config = dict(
    model='sound classifier',
    dataset='acted Russian speech (Dusha)',
    train_examples=26041,
    gain_aug_db=6,
    noise_aug=0.01,
    n_mels=64,
    hop_length=320,
    input='log_mel',
    spec_augment=False,
    win_length=400,
    targets=['emotion'],
    num_classes=4,
    arch='vit',
    norm='rmsnorm',
    norm_position='pre',
    hidden_act='gelu',
    mlp_ratio=4,
    head_dim=32,
    fused_qkv=False,
    bias='all',
    qk_norm=True,
    layer_scale_init=1.0,
    parallel_block=False,
    inner_norm=False,
    moe='top_k',
    num_experts=4,
    moe_every=2,
    expert_mlp_ratio=0.25,
    experts_per_token=2,
    shared_expert=True,
    patch_size=[8, 8],
    conv_stem=False,
    layers=8,
    width=192,
    positions='rope',
    pooling='class_token',
    label_smoothing=0.1,
    loss='cross_entropy',
    residual_init='none',
    optimizer='adamw',
    learning_rate=0.0025,
    beta1=0.9,
    beta2=0.98,
    eps=1e-08,
    max_grad_norm=3.0,
    ema_decay=0.99,
    max_steps=4900,
    batch_size=64,
    epochs=12.0,
    lr_schedule='wsd',
    decay_fraction=0.2,
    final_lr_fraction=0.01,
    warmup_steps=240,
    weight_decay=0.2,
)
Rows from block 2, named by matrix and row number. Rows with one number belong to one attention dimension. Each number is 50 + 10 x the weight over its row's rms, rounded and kept within 0 to 99. All counts start at 0. After the name is the row's rms in percent of the matrix's.
# q: attention query (model.blocks.2.attn.q.weight, 192x192), inputs 0-191
# k: attention key (model.blocks.2.attn.k.weight, 192x192), inputs 0-191
q.19 049:54 37 39 51 50 51 51 46 46 64 46 54 63 50 57 64 52 34 63 52 54 59 36 39 57 42 51 42 49 43 46 60 43 26 52 47 58 51 59 41 44 40 47 50 22 38 46 52 45 55 34 48 51 41 39 47 46 59 48 32 49 50 48 50 51 62 39 35 56 55 49 54 54 52 66 26 42 39 72 43 53 50 42 52 50 36 49 42 44 49 50 60 39 45 39 49 56 59 44 65 54 43 56 50 57 51 42 74 60 47 52 43 50 38 53 49 27 60 42 56 69 62 54 42 62 57 67 52 46 45 53 51 54 59 47 54 48 53 44 58 77 35 46 61 60 57 84 50 61 46 46 54 46 64 54 54 48 50 46 65 47 39 42 50 51 61 44 40 49 25 41 60 56 52 59 52 50 48 56 47 51 57 51 85 45 61 39 17 61 67 43 50
q.20 071:50 54 50 62 64 57 43 49 68 51 41 41 38 58 45 46 54 35 50 66 65 53 70 50 67 35 47 62 40 54 43 57 53 52 45 43 40 42 54 54 45 65 34 51 42 45 47 43 54 59 33 41 44 43 51 47 49 44 45 37 37 49 51 59 43 55 59 50 46 43 35 45 52 45 27 50 55 41 36 65 74 57 46 40 34 59 47 59 40 49 57 41 42 53 37 61 56 30 68 73 55 48 38 41 52 59 51 62 53 49 38 56 48 49 49 43 60 30 49 44 67 36 42 71 68 39 48 50 61 37 48 60 65 65 60 47 54 60 47 49 36 52 56 40 51 60 43 54 45 42 26 52 59 49 63 42 60 36 49 56 48 51 54 54 57 62 67 46 47 29 32 43 45 30 60 57 45 46 33 52 49 53 40 39 42 29 59 42 65 61 39 38
q.21 081:44 67 49 55 50 50 40 50 81 68 31 62 39 72 47 37 58 32 49 46 54 47 71 40 59 42 46 53 43 38 47 66 45 59 41 41 40 50 52 51 41 55 46 40 57 51 45 48 57 78 37 47 39 52 50 48 53 42 55 45 45 57 49 55 46 62 57 47 48 20 39 43 60 46 24 56 58 45 47 61 58 53 56 36 31 60 52 44 34 51 48 43 51 61 42 61 52 38 62 61 52 38 40 37 42 57 59 53 54 53 19 43 49 45 62 59 56 47 52 42 56 45 42 58 74 45 45 49 50 38 55 69 62 51 57 36 57 39 61 50 43 54 50 48 44 55 21 47 27 50 43 60 57 51 61 38 52 45 49 63 55 53 48 62 54 67 68 41 40 44 41 40 48 35 51 52 55 47 40 57 54 35 53 52 42 48 55 47 55 44 44 40
q.22 079:46 69 55 58 49 56 42 45 73 62 39 51 37 65 53 37 61 39 43 48 58 47 66 46 64 34 49 61 35 37 42 68 47 55 39 44 38 44 58 53 43 55 35 32 44 49 58 45 56 67 35 48 47 48 50 45 53 47 52 40 41 54 51 60 48 64 63 52 48 28 34 44 56 45 24 63 63 55 51 62 63 49 62 35 22 57 48 54 32 42 48 42 51 68 37 62 50 36 60 65 54 37 43 46 49 58 57 63 55 44 27 53 46 50 59 55 57 36 47 54 56 43 48 71 69 47 38 48 54 44 51 60 61 57 57 38 62 47 56 47 29 47 52 39 47 55 34 50 39 44 34 50 53 51 54 38 56 50 41 61 47 60 49 56 62 66 67 37 43 46 41 38 43 31 53 56 58 45 42 38 55 43 51 41 39 45 51 51 54 56 40 32
q.23 067:32 54 44 44 43 54 40 42 33 47 52 55 50 42 28 43 48 54 37 51 44 50 40 56 41 63 60 44 48 53 55 34 51 43 33 51 52 44 54 47 59 47 61 65 71 63 44 48 58 61 71 53 54 45 48 47 52 51 44 62 40 45 64 42 59 40 62 49 54 62 50 50 50 47 56 29 55 54 30 41 47 49 33 59 65 49 41 48 61 48 44 54 44 46 74 38 53 53 37 44 56 52 58 53 48 52 48 38 47 54 71 44 46 37 50 48 49 61 58 52 37 54 51 61 28 45 52 48 41 44 47 66 51 45 48 80 39 25 52 45 47 54 52 60 46 42 49 55 76 53 50 46 52 55 55 47 43 55 53 30 77 45 61 45 37 27 56 42 60 52 52 44 44 63 43 45 52 72 55 67 56 38 32 43 53 28 40 75 51 51 56 68
q.24 108:51 39 45 53 47 52 62 51 38 44 73 43 69 45 65 67 63 56 72 52 66 55 33 51 47 51 48 49 45 56 43 34 57 41 72 52 40 45 60 47 62 53 56 56 25 35 51 42 41 38 47 60 55 42 55 37 51 57 48 44 61 30 51 43 49 58 49 48 62 75 42 50 51 54 59 47 41 30 69 54 63 57 44 45 39 52 61 43 44 43 55 59 48 37 44 48 64 49 45 59 54 55 47 50 60 53 51 33 41 52 53 51 41 54 40 35 34 53 61 48 52 44 46 31 53 37 63 45 41 38 55 66 44 53 52 63 42 44 37 52 46 56 52 60 58 68 71 52 56 56 48 49 57 53 42 48 56 27 60 60 37 46 50 48 48 59 31 46 48 45 42 49 65 62 64 45 46 49 40 40 60 78 71 53 41 50 71 48 55 63 69 46
q.25 065:54 60 57 46 58 47 51 41 55 52 36 48 38 46 55 31 47 41 44 64 59 49 37 57 72 54 44 46 56 39 50 55 36 54 52 56 41 60 48 52 50 52 41 45 45 29 45 56 68 48 47 43 45 50 46 56 48 37 37 47 38 61 62 49 40 46 62 57 35 47 48 61 54 50 33 25 70 49 60 61 55 42 38 47 42 57 38 57 44 39 44 48 36 43 84 46 50 33 65 63 53 40 60 50 34 56 50 54 54 53 62 61 55 47 55 58 68 39 43 53 45 42 51 70 59 48 37 55 51 55 45 73 48 39 50 45 45 59 50 45 30 53 44 30 49 41 44 42 52 38 59 49 56 35 74 49 49 64 55 59 34 53 47 65 45 68 33 47 62 64 53 53 31 39 55 41 61 47 48 48 61 51 34 41 53 46 41 82 48 57 50 41
q.26 091:53 48 44 49 69 64 36 28 72 43 58 41 59 49 56 50 56 22 43 64 34 53 28 34 59 55 47 46 49 57 47 55 58 57 42 52 59 46 54 45 55 41 57 66 56 50 35 47 28 76 47 61 54 71 57 53 45 51 57 52 58 47 55 43 56 60 43 35 54 51 46 45 56 59 63 34 45 45 63 46 41 52 52 52 45 38 49 35 49 54 48 52 53 45 26 38 60 65 41 48 50 43 49 52 58 52 61 46 83 57 68 47 43 48 42 57 50 50 53 50 52 50 45 48 73 57 56 40 45 29 61 60 50 56 53 66 54 40 70 54 58 35 50 54 43 37 34 49 51 55 50 64 53 55 37 50 44 51 58 61 69 45 44 54 46 53 65 42 49 45 48 46 64 56 37 50 47 52 27 47 39 44 67 70 44 52 42 50 61 50 58 29
q.27 094:41 52 51 53 58 49 37 26 59 61 42 39 35 58 47 39 59 37 40 71 69 50 61 37 56 44 52 62 39 52 50 54 46 35 33 46 44 49 54 54 37 55 42 51 44 38 43 36 55 59 31 43 45 39 55 37 42 49 47 33 36 42 44 61 52 54 75 44 53 49 35 46 52 41 38 42 67 47 46 58 71 52 42 39 29 49 50 43 36 39 48 45 43 54 49 57 55 35 61 71 60 38 41 41 49 57 44 65 59 42 61 55 48 40 58 57 38 38 46 60 60 49 47 66 88 38 50 50 61 47 54 68 59 48 57 64 60 58 49 58 43 50 49 39 50 55 43 54 52 53 36 55 52 55 46 33 59 53 37 65 42 59 46 62 59 66 58 41 54 35 40 45 45 32 62 58 44 49 35 51 56 37 33 57 36 52 47 45 58 60 49 50
q.28 210:64 48 55 47 57 59 50 53 55 42 62 36 52 63 45 48 64 40 50 53 57 53 45 42 67 58 55 50 42 49 32 50 67 60 55 42 43 33 65 36 48 46 61 58 55 54 51 45 40 60 50 65 63 64 72 52 63 58 72 44 65 51 65 37 45 62 38 52 61 43 46 31 64 59 50 48 62 46 50 57 48 70 63 34 39 49 62 42 38 49 52 58 43 56 50 62 69 52 43 50 52 51 36 55 71 48 62 45 63 57 51 45 32 58 39 51 44 41 56 50 46 49 31 45 53 50 61 26 38 49 60 62 46 51 49 43 43 43 65 55 46 61 72 61 59 59 38 43 56 65 35 59 70 55 45 37 59 52 57 51 48 43 60 54 46 52 68 33 37 63 53 26 63 51 53 53 53 60 40 47 52 56 59 52 36 58 53 66 72 50 51 45
q.29 067:39 57 51 43 49 62 48 09 49 62 66 52 49 45 60 55 51 47 45 42 45 50 62 55 29 57 65 52 48 59 47 48 57 61 45 54 53 49 50 47 51 43 53 53 61 58 46 42 56 66 51 65 46 49 56 49 60 51 50 50 49 43 58 48 58 31 65 48 55 56 44 42 57 61 56 47 51 44 48 43 49 59 42 62 51 59 33 60 51 54 53 32 55 52 63 35 55 57 42 50 47 53 55 59 51 57 48 42 42 65 64 47 44 70 59 49 62 55 49 38 47 59 36 53 39 57 36 53 46 29 39 55 47 55 46 61 56 44 46 58 47 61 46 48 33 32 36 56 59 62 48 47 49 49 27 56 50 41 33 36 61 43 33 38 35 31 56 52 40 34 35 56 41 41 31 47 52 35 64 83 39 28 40 38 47 52 51 38 51 39 77 56
q.30 049:34 65 60 59 48 52 35 35 89 64 50 63 39 64 48 51 52 45 39 60 54 47 84 33 61 31 48 53 52 51 51 48 44 64 55 46 48 58 51 50 46 57 47 36 39 65 55 50 58 64 30 46 41 49 53 52 47 41 48 48 53 54 59 56 51 57 65 48 42 45 43 34 48 46 24 76 71 45 54 59 58 54 50 39 40 51 53 58 47 48 45 45 43 61 34 52 44 40 67 62 55 46 36 30 43 50 55 53 54 58 26 52 50 67 56 56 63 51 47 36 52 59 42 57 60 46 32 40 61 36 49 45 53 53 51 51 54 48 49 49 42 52 56 42 44 51 42 52 39 44 49 51 56 61 29 47 61 44 30 63 48 57 53 56 58 58 68 49 42 45 45 29 50 34 41 44 49 49 34 62 45 35 41 48 38 46 51 46 54 57 55 61
q.31 087:38 65 56 58 49 48 41 45 74 59 35 58 32 62 46 43 63 39 41 55 58 49 70 39 61 43 49 62 41 41 44 67 46 58 43 40 39 50 57 53 43 56 39 29 47 52 55 47 56 73 34 46 43 53 49 49 51 49 53 42 41 51 48 54 48 56 72 49 47 30 33 36 62 41 22 60 64 46 51 65 62 51 60 37 25 58 53 50 35 44 49 46 49 67 36 60 43 38 60 64 52 33 46 43 49 58 55 53 54 46 24 47 45 44 60 56 52 38 42 55 55 51 47 68 75 43 37 42 61 45 48 63 55 49 58 35 55 52 59 51 34 47 57 41 43 51 29 51 39 53 41 55 53 52 50 45 51 52 43 64 42 59 50 58 57 67 67 39 42 54 49 39 44 31 48 59 53 46 39 41 56 44 52 39 38 48 49 56 48 55 35 36
q.32 144:51 46 53 54 54 56 49 47 49 50 58 50 54 65 39 45 65 42 47 47 50 46 49 44 63 62 54 47 43 47 29 53 68 60 51 41 51 33 67 33 47 50 67 63 68 57 52 39 47 68 55 69 60 62 73 60 62 47 66 40 68 53 61 47 48 61 44 53 57 38 51 35 67 58 53 44 58 44 46 51 51 74 62 35 43 48 62 40 40 46 44 61 46 58 46 63 70 54 38 45 50 56 37 52 68 46 57 45 55 59 41 42 28 57 45 58 49 44 56 52 44 49 29 37 51 51 59 27 36 45 58 60 60 48 51 39 44 40 61 59 48 56 72 60 53 57 35 36 49 62 38 53 72 50 40 36 58 51 53 52 59 44 58 47 47 50 67 34 33 59 54 32 68 50 51 45 57 50 46 56 49 51 62 54 31 61 55 53 71 46 51 51
q.33 096:59 47 44 58 45 41 33 63 57 59 44 61 46 38 36 42 42 54 35 62 48 34 71 40 44 48 44 52 43 55 61 52 47 52 34 36 62 47 46 64 39 40 41 64 55 59 42 49 46 51 53 45 44 65 48 50 44 48 52 47 46 55 70 60 42 43 58 44 41 44 58 51 48 41 46 57 56 76 35 38 54 48 58 63 57 33 31 42 56 37 56 35 49 66 55 59 42 62 54 53 64 65 37 39 47 32 42 64 51 46 59 63 62 55 65 61 51 65 47 55 45 65 60 73 46 47 45 48 52 68 61 43 53 32 63 68 56 66 58 49 50 50 42 37 37 49 50 48 76 41 46 40 49 58 47 54 55 76 48 58 64 53 46 37 67 39 54 57 58 61 56 53 45 46 43 59 42 56 43 63 41 25 32 51 47 41 36 49 50 42 49 54
q.34 117:51 45 30 58 46 48 39 50 63 59 40 50 57 32 43 59 40 28 39 59 32 47 64 34 50 46 43 42 58 52 59 76 37 51 38 44 61 52 43 64 49 36 53 63 56 52 27 42 34 51 49 48 48 54 42 50 33 48 49 55 48 51 50 67 43 47 44 31 51 46 62 53 43 53 58 43 41 65 36 33 37 45 60 59 66 36 43 50 66 50 53 36 52 54 43 39 50 66 45 41 55 59 41 52 45 43 41 66 52 56 37 56 58 33 56 64 49 68 49 52 54 68 58 44 58 55 51 46 46 62 45 46 55 56 51 38 62 59 45 51 73 39 40 58 48 43 45 58 46 47 48 54 29 64 43 66 39 70 58 59 68 43 37 50 53 39 46 59 59 49 42 68 56 44 36 54 48 45 58 53 37 36 50 77 58 49 31 53 46 42 38 40
q.35 082:63 45 38 51 47 60 55 58 43 28 51 22 73 31 50 58 52 35 48 46 39 68 38 48 51 54 44 43 58 50 45 55 56 41 48 52 51 46 51 46 47 31 54 59 56 41 24 43 31 40 43 64 51 58 52 55 54 48 57 52 50 55 64 52 48 47 17 39 54 62 57 55 51 67 62 30 39 58 56 42 30 47 55 66 60 48 50 54 57 59 47 60 44 36 49 30 54 57 44 44 52 60 50 64 52 50 50 55 57 62 56 46 47 40 29 51 50 62 47 59 55 53 46 36 44 48 54 46 34 58 53 70 34 72 48 31 47 44 57 61 60 50 55 65 54 38 61 50 47 54 50 68 39 57 49 62 45 62 62 53 56 35 39 55 37 44 48 48 54 58 49 55 52 64 36 42 37 67 60 47 46 57 53 63 56 58 36 69 45 41 41 39
k.19 049:62 63 59 43 40 60 34 39 62 56 52 52 46 62 55 45 57 46 37 46 48 54 65 46 64 60 44 40 57 61 41 47 46 67 33 51 45 42 52 52 53 48 45 58 62 32 45 39 49 52 36 58 49 46 52 52 49 46 57 42 38 48 54 61 39 36 51 38 56 38 46 47 53 60 42 43 37 72 30 56 40 60 51 51 52 45 42 66 48 43 43 43 38 45 67 36 56 54 55 57 51 54 38 74 53 44 45 57 47 64 41 46 42 74 54 61 35 52 54 48 60 53 33 65 44 79 56 53 38 55 46 65 33 54 55 77 44 78 41 63 51 60 60 29 48 41 36 48 47 53 42 48 56 57 52 52 47 66 47 60 55 42 32 55 45 50 66 54 49 48 55 37 49 31 35 50 51 56 53 64 55 39 35 39 48 40 38 60 51 32 48 32
k.20 158:37 64 54 36 50 50 60 41 41 58 43 47 44 42 60 49 38 56 53 48 45 53 52 62 42 49 65 64 45 46 57 45 39 49 58 55 45 69 35 55 62 69 48 33 43 43 51 76 69 39 50 42 50 29 37 38 46 57 32 70 41 39 40 52 56 37 56 58 47 54 37 63 34 49 43 47 54 52 49 53 55 38 31 60 53 56 42 63 59 60 56 50 67 40 67 39 41 50 62 49 41 53 71 64 38 58 45 45 32 36 51 56 57 43 52 43 54 48 47 33 43 47 56 61 45 54 44 66 65 58 27 57 46 60 40 50 48 48 35 35 46 54 41 37 54 42 60 63 46 51 75 51 43 36 63 48 35 47 50 45 47 71 47 54 49 50 33 59 59 40 51 61 42 48 48 58 54 44 64 39 65 46 42 37 70 43 48 59 37 64 56 55
k.21 095:39 56 54 35 48 53 54 39 51 54 42 40 39 37 65 54 36 59 48 54 40 51 53 59 43 48 70 65 45 46 59 49 39 65 59 60 44 67 30 58 57 57 50 29 36 40 46 78 63 40 53 42 45 39 38 34 47 60 43 70 56 39 50 57 52 37 58 53 45 54 37 58 40 47 44 57 48 59 51 52 48 35 41 66 49 51 47 57 61 63 61 48 62 39 53 37 42 57 60 53 39 60 68 67 37 56 48 43 35 40 57 60 60 49 48 46 55 44 47 38 40 47 57 52 34 48 40 62 58 63 31 54 41 61 40 41 48 50 38 38 49 58 43 42 48 33 62 58 44 53 74 50 38 37 56 59 37 53 55 54 48 67 52 67 52 39 36 63 65 54 55 57 44 61 48 60 56 46 52 25 57 50 48 34 72 37 43 61 35 61 54 49
k.22 109:43 61 57 36 51 55 58 40 43 56 42 37 42 39 61 55 36 60 54 53 41 51 49 57 42 46 64 61 46 43 62 49 36 61 53 57 42 69 29 57 60 62 52 25 41 40 51 79 70 37 54 41 49 35 36 36 47 60 40 71 50 43 48 55 53 35 56 54 46 54 40 61 39 47 47 55 49 54 53 53 48 37 40 63 51 52 47 60 62 64 58 49 63 46 57 41 40 55 56 47 41 55 65 69 38 57 43 44 29 40 51 60 61 42 49 43 51 44 47 34 42 49 60 61 38 47 39 58 60 63 28 59 39 62 40 42 48 47 38 36 50 59 44 40 52 36 56 63 47 51 72 50 44 40 60 54 37 49 51 51 47 64 50 52 48 41 33 63 62 50 57 60 41 52 50 58 56 40 57 28 63 49 48 30 70 37 47 60 38 59 61 50
k.23 062:62 35 44 50 68 57 34 51 68 57 54 31 48 57 43 59 43 55 44 46 36 59 52 35 53 47 44 42 62 37 55 63 56 63 44 54 61 43 49 44 56 37 55 66 59 49 47 48 30 48 44 52 39 57 51 54 48 42 56 58 55 58 52 47 48 42 50 33 53 60 55 45 55 65 54 44 31 58 41 40 22 53 58 53 53 47 53 51 52 55 45 47 50 44 24 32 54 52 50 41 54 52 48 56 48 53 46 56 61 57 57 45 54 78 41 47 62 48 45 50 71 48 52 46 61 68 46 46 46 60 54 45 38 68 53 39 54 80 55 59 67 50 50 41 43 23 44 47 25 48 44 61 47 53 50 74 44 58 43 53 55 43 53 61 45 65 63 51 43 43 41 52 49 35 28 46 44 46 38 62 34 41 54 62 53 40 49 24 51 37 40 36
k.24 088:51 35 50 49 63 47 47 43 55 53 43 49 35 51 39 27 28 36 32 56 38 44 39 50 71 59 64 64 39 44 52 61 44 69 35 37 55 59 47 51 49 73 53 41 70 66 49 72 50 60 61 45 51 63 48 50 45 52 52 59 48 60 35 45 48 62 53 50 36 35 46 48 41 50 39 50 54 48 47 47 57 47 59 49 57 40 54 57 63 60 59 52 76 47 64 58 41 51 62 40 38 46 43 40 48 44 54 52 64 32 52 51 52 46 52 59 66 41 56 35 34 46 53 67 53 50 53 55 69 59 47 55 59 49 44 39 52 63 61 23 46 52 34 46 49 46 34 40 48 46 55 60 52 51 69 47 31 56 60 66 50 74 51 66 53 55 47 52 56 57 68 53 56 40 50 59 47 60 43 41 56 42 60 51 61 60 41 62 52 63 36 57
k.25 171:42 62 51 40 49 50 59 43 41 54 48 42 44 41 64 53 37 53 63 48 49 53 49 63 41 48 63 63 50 44 57 47 39 48 57 60 45 70 30 58 64 68 47 32 42 40 49 79 63 38 50 42 47 31 40 32 46 55 32 73 40 37 43 51 55 38 58 56 47 58 38 64 34 49 44 44 48 50 52 53 51 38 32 64 55 52 46 62 60 57 57 49 63 35 59 33 43 49 58 48 41 53 70 63 35 56 47 47 36 39 57 55 57 44 48 44 55 50 50 35 46 46 56 57 46 54 43 67 63 50 29 55 44 61 41 51 49 44 37 35 41 51 40 37 55 40 63 63 46 47 78 51 40 36 58 57 37 44 53 45 47 69 45 53 47 52 34 61 58 39 47 59 42 49 45 60 53 44 62 38 62 52 43 39 73 43 52 59 37 66 60 56
k.26 206:37 50 42 53 38 41 45 47 55 67 34 56 36 34 51 53 38 41 47 60 53 44 63 45 46 33 48 57 47 39 64 62 33 50 45 48 48 63 36 67 54 55 32 40 48 44 37 61 60 42 35 34 35 35 35 32 35 46 34 56 38 41 42 62 43 38 61 43 37 46 48 66 37 38 35 55 44 56 46 49 55 32 45 62 50 47 41 60 56 47 59 35 58 47 58 42 36 40 66 63 52 55 52 48 34 52 36 63 36 36 33 64 65 34 58 58 46 53 50 46 58 52 65 57 56 42 33 65 61 63 43 56 54 56 55 41 60 61 39 44 50 46 38 44 45 48 55 62 48 37 58 50 35 53 60 57 41 54 57 60 47 59 33 58 63 47 35 67 65 46 41 64 37 42 48 59 40 36 54 35 56 44 40 52 63 43 42 51 37 51 45 48
k.27 096:43 58 42 41 40 44 53 46 49 46 44 53 50 28 61 50 39 49 53 57 50 49 47 60 30 42 54 53 59 43 65 51 36 57 46 73 59 60 33 60 49 52 40 33 41 58 44 57 57 36 48 36 37 43 30 40 39 42 37 61 30 56 46 49 57 35 53 50 35 51 41 67 42 40 50 46 45 50 63 44 52 28 39 65 54 49 27 55 61 54 48 38 53 46 52 33 35 47 59 48 47 51 75 53 29 53 43 55 49 44 60 59 69 35 58 46 66 59 39 50 56 52 66 63 52 54 41 72 65 48 39 46 45 48 46 47 62 48 39 49 58 38 34 44 44 30 57 58 50 40 66 41 30 45 49 64 43 57 57 41 48 55 39 46 54 46 38 66 61 54 51 65 35 56 43 54 57 54 61 54 42 46 45 49 72 40 44 56 34 44 54 65
k.28 117:62 37 49 59 56 52 57 49 35 48 71 40 66 55 59 57 56 46 63 40 48 63 44 44 58 61 37 37 40 52 39 44 63 47 62 32 47 43 63 40 54 40 61 70 42 40 50 39 33 35 55 65 57 59 61 61 52 47 57 40 59 46 56 43 40 57 38 48 63 59 71 43 54 66 66 35 36 40 60 46 42 62 62 38 54 50 67 47 47 35 55 56 47 47 50 54 63 59 44 37 59 56 29 48 63 39 52 42 57 59 53 39 39 58 40 45 37 52 73 59 42 43 36 28 56 53 65 35 37 38 59 55 50 58 58 43 39 46 57 55 47 60 59 58 53 60 57 44 48 57 34 48 63 53 40 37 53 49 61 56 45 42 53 47 49 52 50 39 40 47 42 44 71 45 44 45 48 45 39 55 48 62 56 69 37 58 72 33 65 45 67 42
k.29 078:49 38 43 54 60 48 60 54 44 42 61 49 61 53 50 49 52 35 59 41 36 70 42 56 50 54 39 29 64 36 45 46 58 56 56 58 61 46 55 48 56 40 55 72 62 44 52 45 37 42 49 58 51 54 49 58 53 37 50 58 53 54 58 41 48 49 31 49 53 60 67 48 51 59 59 40 26 29 44 42 19 53 49 56 61 62 61 52 57 49 45 53 48 34 38 35 58 54 46 37 56 44 54 44 52 48 52 47 71 57 59 46 52 66 35 44 69 59 49 54 63 33 45 32 47 62 51 49 35 34 50 30 31 65 54 50 43 53 59 56 52 42 50 54 52 28 39 35 27 47 43 61 45 49 43 72 49 37 59 33 67 36 51 52 41 56 57 46 44 42 40 57 56 49 37 40 43 60 58 54 40 66 54 68 47 56 60 41 55 41 36 44
k.30 061:43 53 49 42 47 55 52 56 55 62 38 33 54 42 48 64 44 64 53 57 54 44 58 54 45 38 62 60 42 50 58 47 40 55 64 50 47 56 42 53 45 57 43 16 29 53 42 70 69 48 39 45 46 38 33 45 46 54 42 63 50 45 60 67 52 37 59 38 52 50 38 59 42 51 47 58 52 60 47 54 45 40 52 58 42 40 39 42 52 54 58 46 53 52 43 47 43 57 52 60 43 71 63 60 45 57 59 43 32 50 49 64 62 44 52 47 42 42 47 41 41 58 55 48 47 35 32 53 53 66 28 50 42 66 43 37 58 55 37 52 56 57 52 62 55 38 66 70 34 57 61 48 45 45 64 48 49 55 51 58 41 52 54 52 59 47 26 62 57 62 53 49 40 65 53 59 46 29 51 19 61 45 48 31 60 18 46 60 48 64 62 46
k.31 128:42 63 52 38 49 54 57 41 43 57 45 43 47 42 62 53 36 56 55 53 40 52 54 60 42 46 62 61 45 47 60 49 38 57 59 56 43 71 30 58 60 67 46 31 41 41 52 78 68 37 52 43 47 35 34 39 43 57 35 71 47 41 42 53 57 36 53 55 45 54 39 65 34 49 46 49 50 58 49 49 50 42 35 62 55 52 46 58 59 62 53 49 64 40 58 38 42 55 63 46 38 56 68 62 34 58 47 46 31 39 54 60 62 45 47 43 56 47 50 34 42 49 58 54 44 54 37 64 66 60 28 56 44 65 39 45 50 47 36 31 45 54 41 41 54 35 61 65 46 50 74 52 42 40 61 53 33 46 57 47 48 70 48 53 50 49 31 66 60 48 50 62 43 48 46 59 52 40 56 32 62 52 48 33 71 41 50 57 36 58 54 52
k.32 163:41 44 36 63 46 37 36 44 60 68 35 52 43 45 46 48 44 38 38 66 53 42 64 41 53 33 39 47 54 44 62 60 37 54 35 43 52 61 41 64 44 48 32 54 51 50 35 51 48 51 34 37 30 45 38 45 31 35 38 49 38 43 50 66 38 38 65 39 30 57 56 59 40 38 38 53 44 63 35 40 51 39 50 59 54 40 42 52 53 40 56 31 46 49 55 39 41 38 66 60 63 55 45 35 37 45 31 67 48 42 52 63 64 51 60 65 52 55 51 56 68 53 60 52 59 37 34 60 56 64 54 53 54 52 62 55 63 71 43 50 46 35 42 38 43 44 57 46 48 34 44 50 39 60 46 62 50 61 50 62 65 49 34 55 63 51 47 62 61 53 38 67 38 40 45 53 38 44 43 40 49 34 36 57 51 53 41 53 43 43 44 56
k.33 080:51 49 44 48 48 50 45 62 52 43 42 50 38 43 48 52 34 35 48 57 35 50 50 46 47 46 46 45 69 36 63 57 47 46 39 66 61 61 39 58 51 51 45 46 60 54 45 61 57 51 44 37 43 52 37 52 51 42 47 61 45 60 42 47 52 46 37 47 35 33 55 61 45 50 56 55 48 53 39 40 32 30 49 62 59 48 47 70 64 68 47 41 53 49 41 38 33 65 57 38 40 50 65 56 35 57 47 63 65 46 42 54 65 39 51 56 69 55 37 49 67 58 66 60 50 53 54 64 63 50 48 30 45 58 38 31 58 48 50 47 60 35 35 44 46 39 40 55 42 34 63 65 31 46 62 73 38 61 61 53 62 53 39 61 49 49 47 64 59 46 57 58 41 49 30 53 53 55 61 46 47 48 54 62 62 49 30 52 32 46 30 23
k.34 091:52 49 43 56 58 34 48 62 48 52 49 58 46 48 44 47 40 52 45 60 37 28 55 47 55 56 42 50 48 65 59 60 47 70 43 30 72 54 44 50 47 50 54 60 52 77 49 53 40 54 67 39 43 62 48 56 46 39 58 50 57 55 48 50 40 47 58 47 31 34 67 46 38 45 57 56 51 45 41 33 40 41 61 56 75 27 46 31 64 44 59 44 64 61 37 52 41 64 55 35 57 49 39 30 47 20 50 55 58 42 49 63 57 44 61 64 65 61 62 50 34 67 65 49 50 53 48 50 63 46 48 40 63 37 52 45 59 50 55 38 59 24 40 57 48 38 46 45 60 34 49 37 42 60 42 53 45 57 55 51 67 53 55 37 67 37 47 56 62 58 54 58 56 51 47 60 69 59 34 49 37 42 47 57 56 53 46 52 50 45 50 57
k.35 077:57 43 42 55 59 42 57 60 59 42 69 53 57 48 51 64 45 53 58 44 39 42 54 53 42 60 47 58 47 69 54 51 59 54 61 35 55 48 46 48 54 46 66 52 44 67 54 46 31 50 66 50 60 65 52 47 49 54 68 52 67 42 46 42 43 55 55 52 61 49 60 39 46 52 72 60 46 36 58 35 43 49 61 57 64 35 58 21 62 40 55 59 64 56 25 55 50 65 40 37 57 46 38 51 58 27 59 43 62 47 52 46 52 45 59 46 43 59 72 51 20 66 56 32 49 57 60 49 56 36 54 54 62 41 54 37 52 36 61 44 53 43 48 59 60 47 42 56 58 49 54 38 50 59 28 48 47 46 62 44 62 55 62 26 59 32 43 52 43 54 51 51 76 58 47 61 68 51 39 58 43 52 61 54 50 51 53 53 53 49 64 61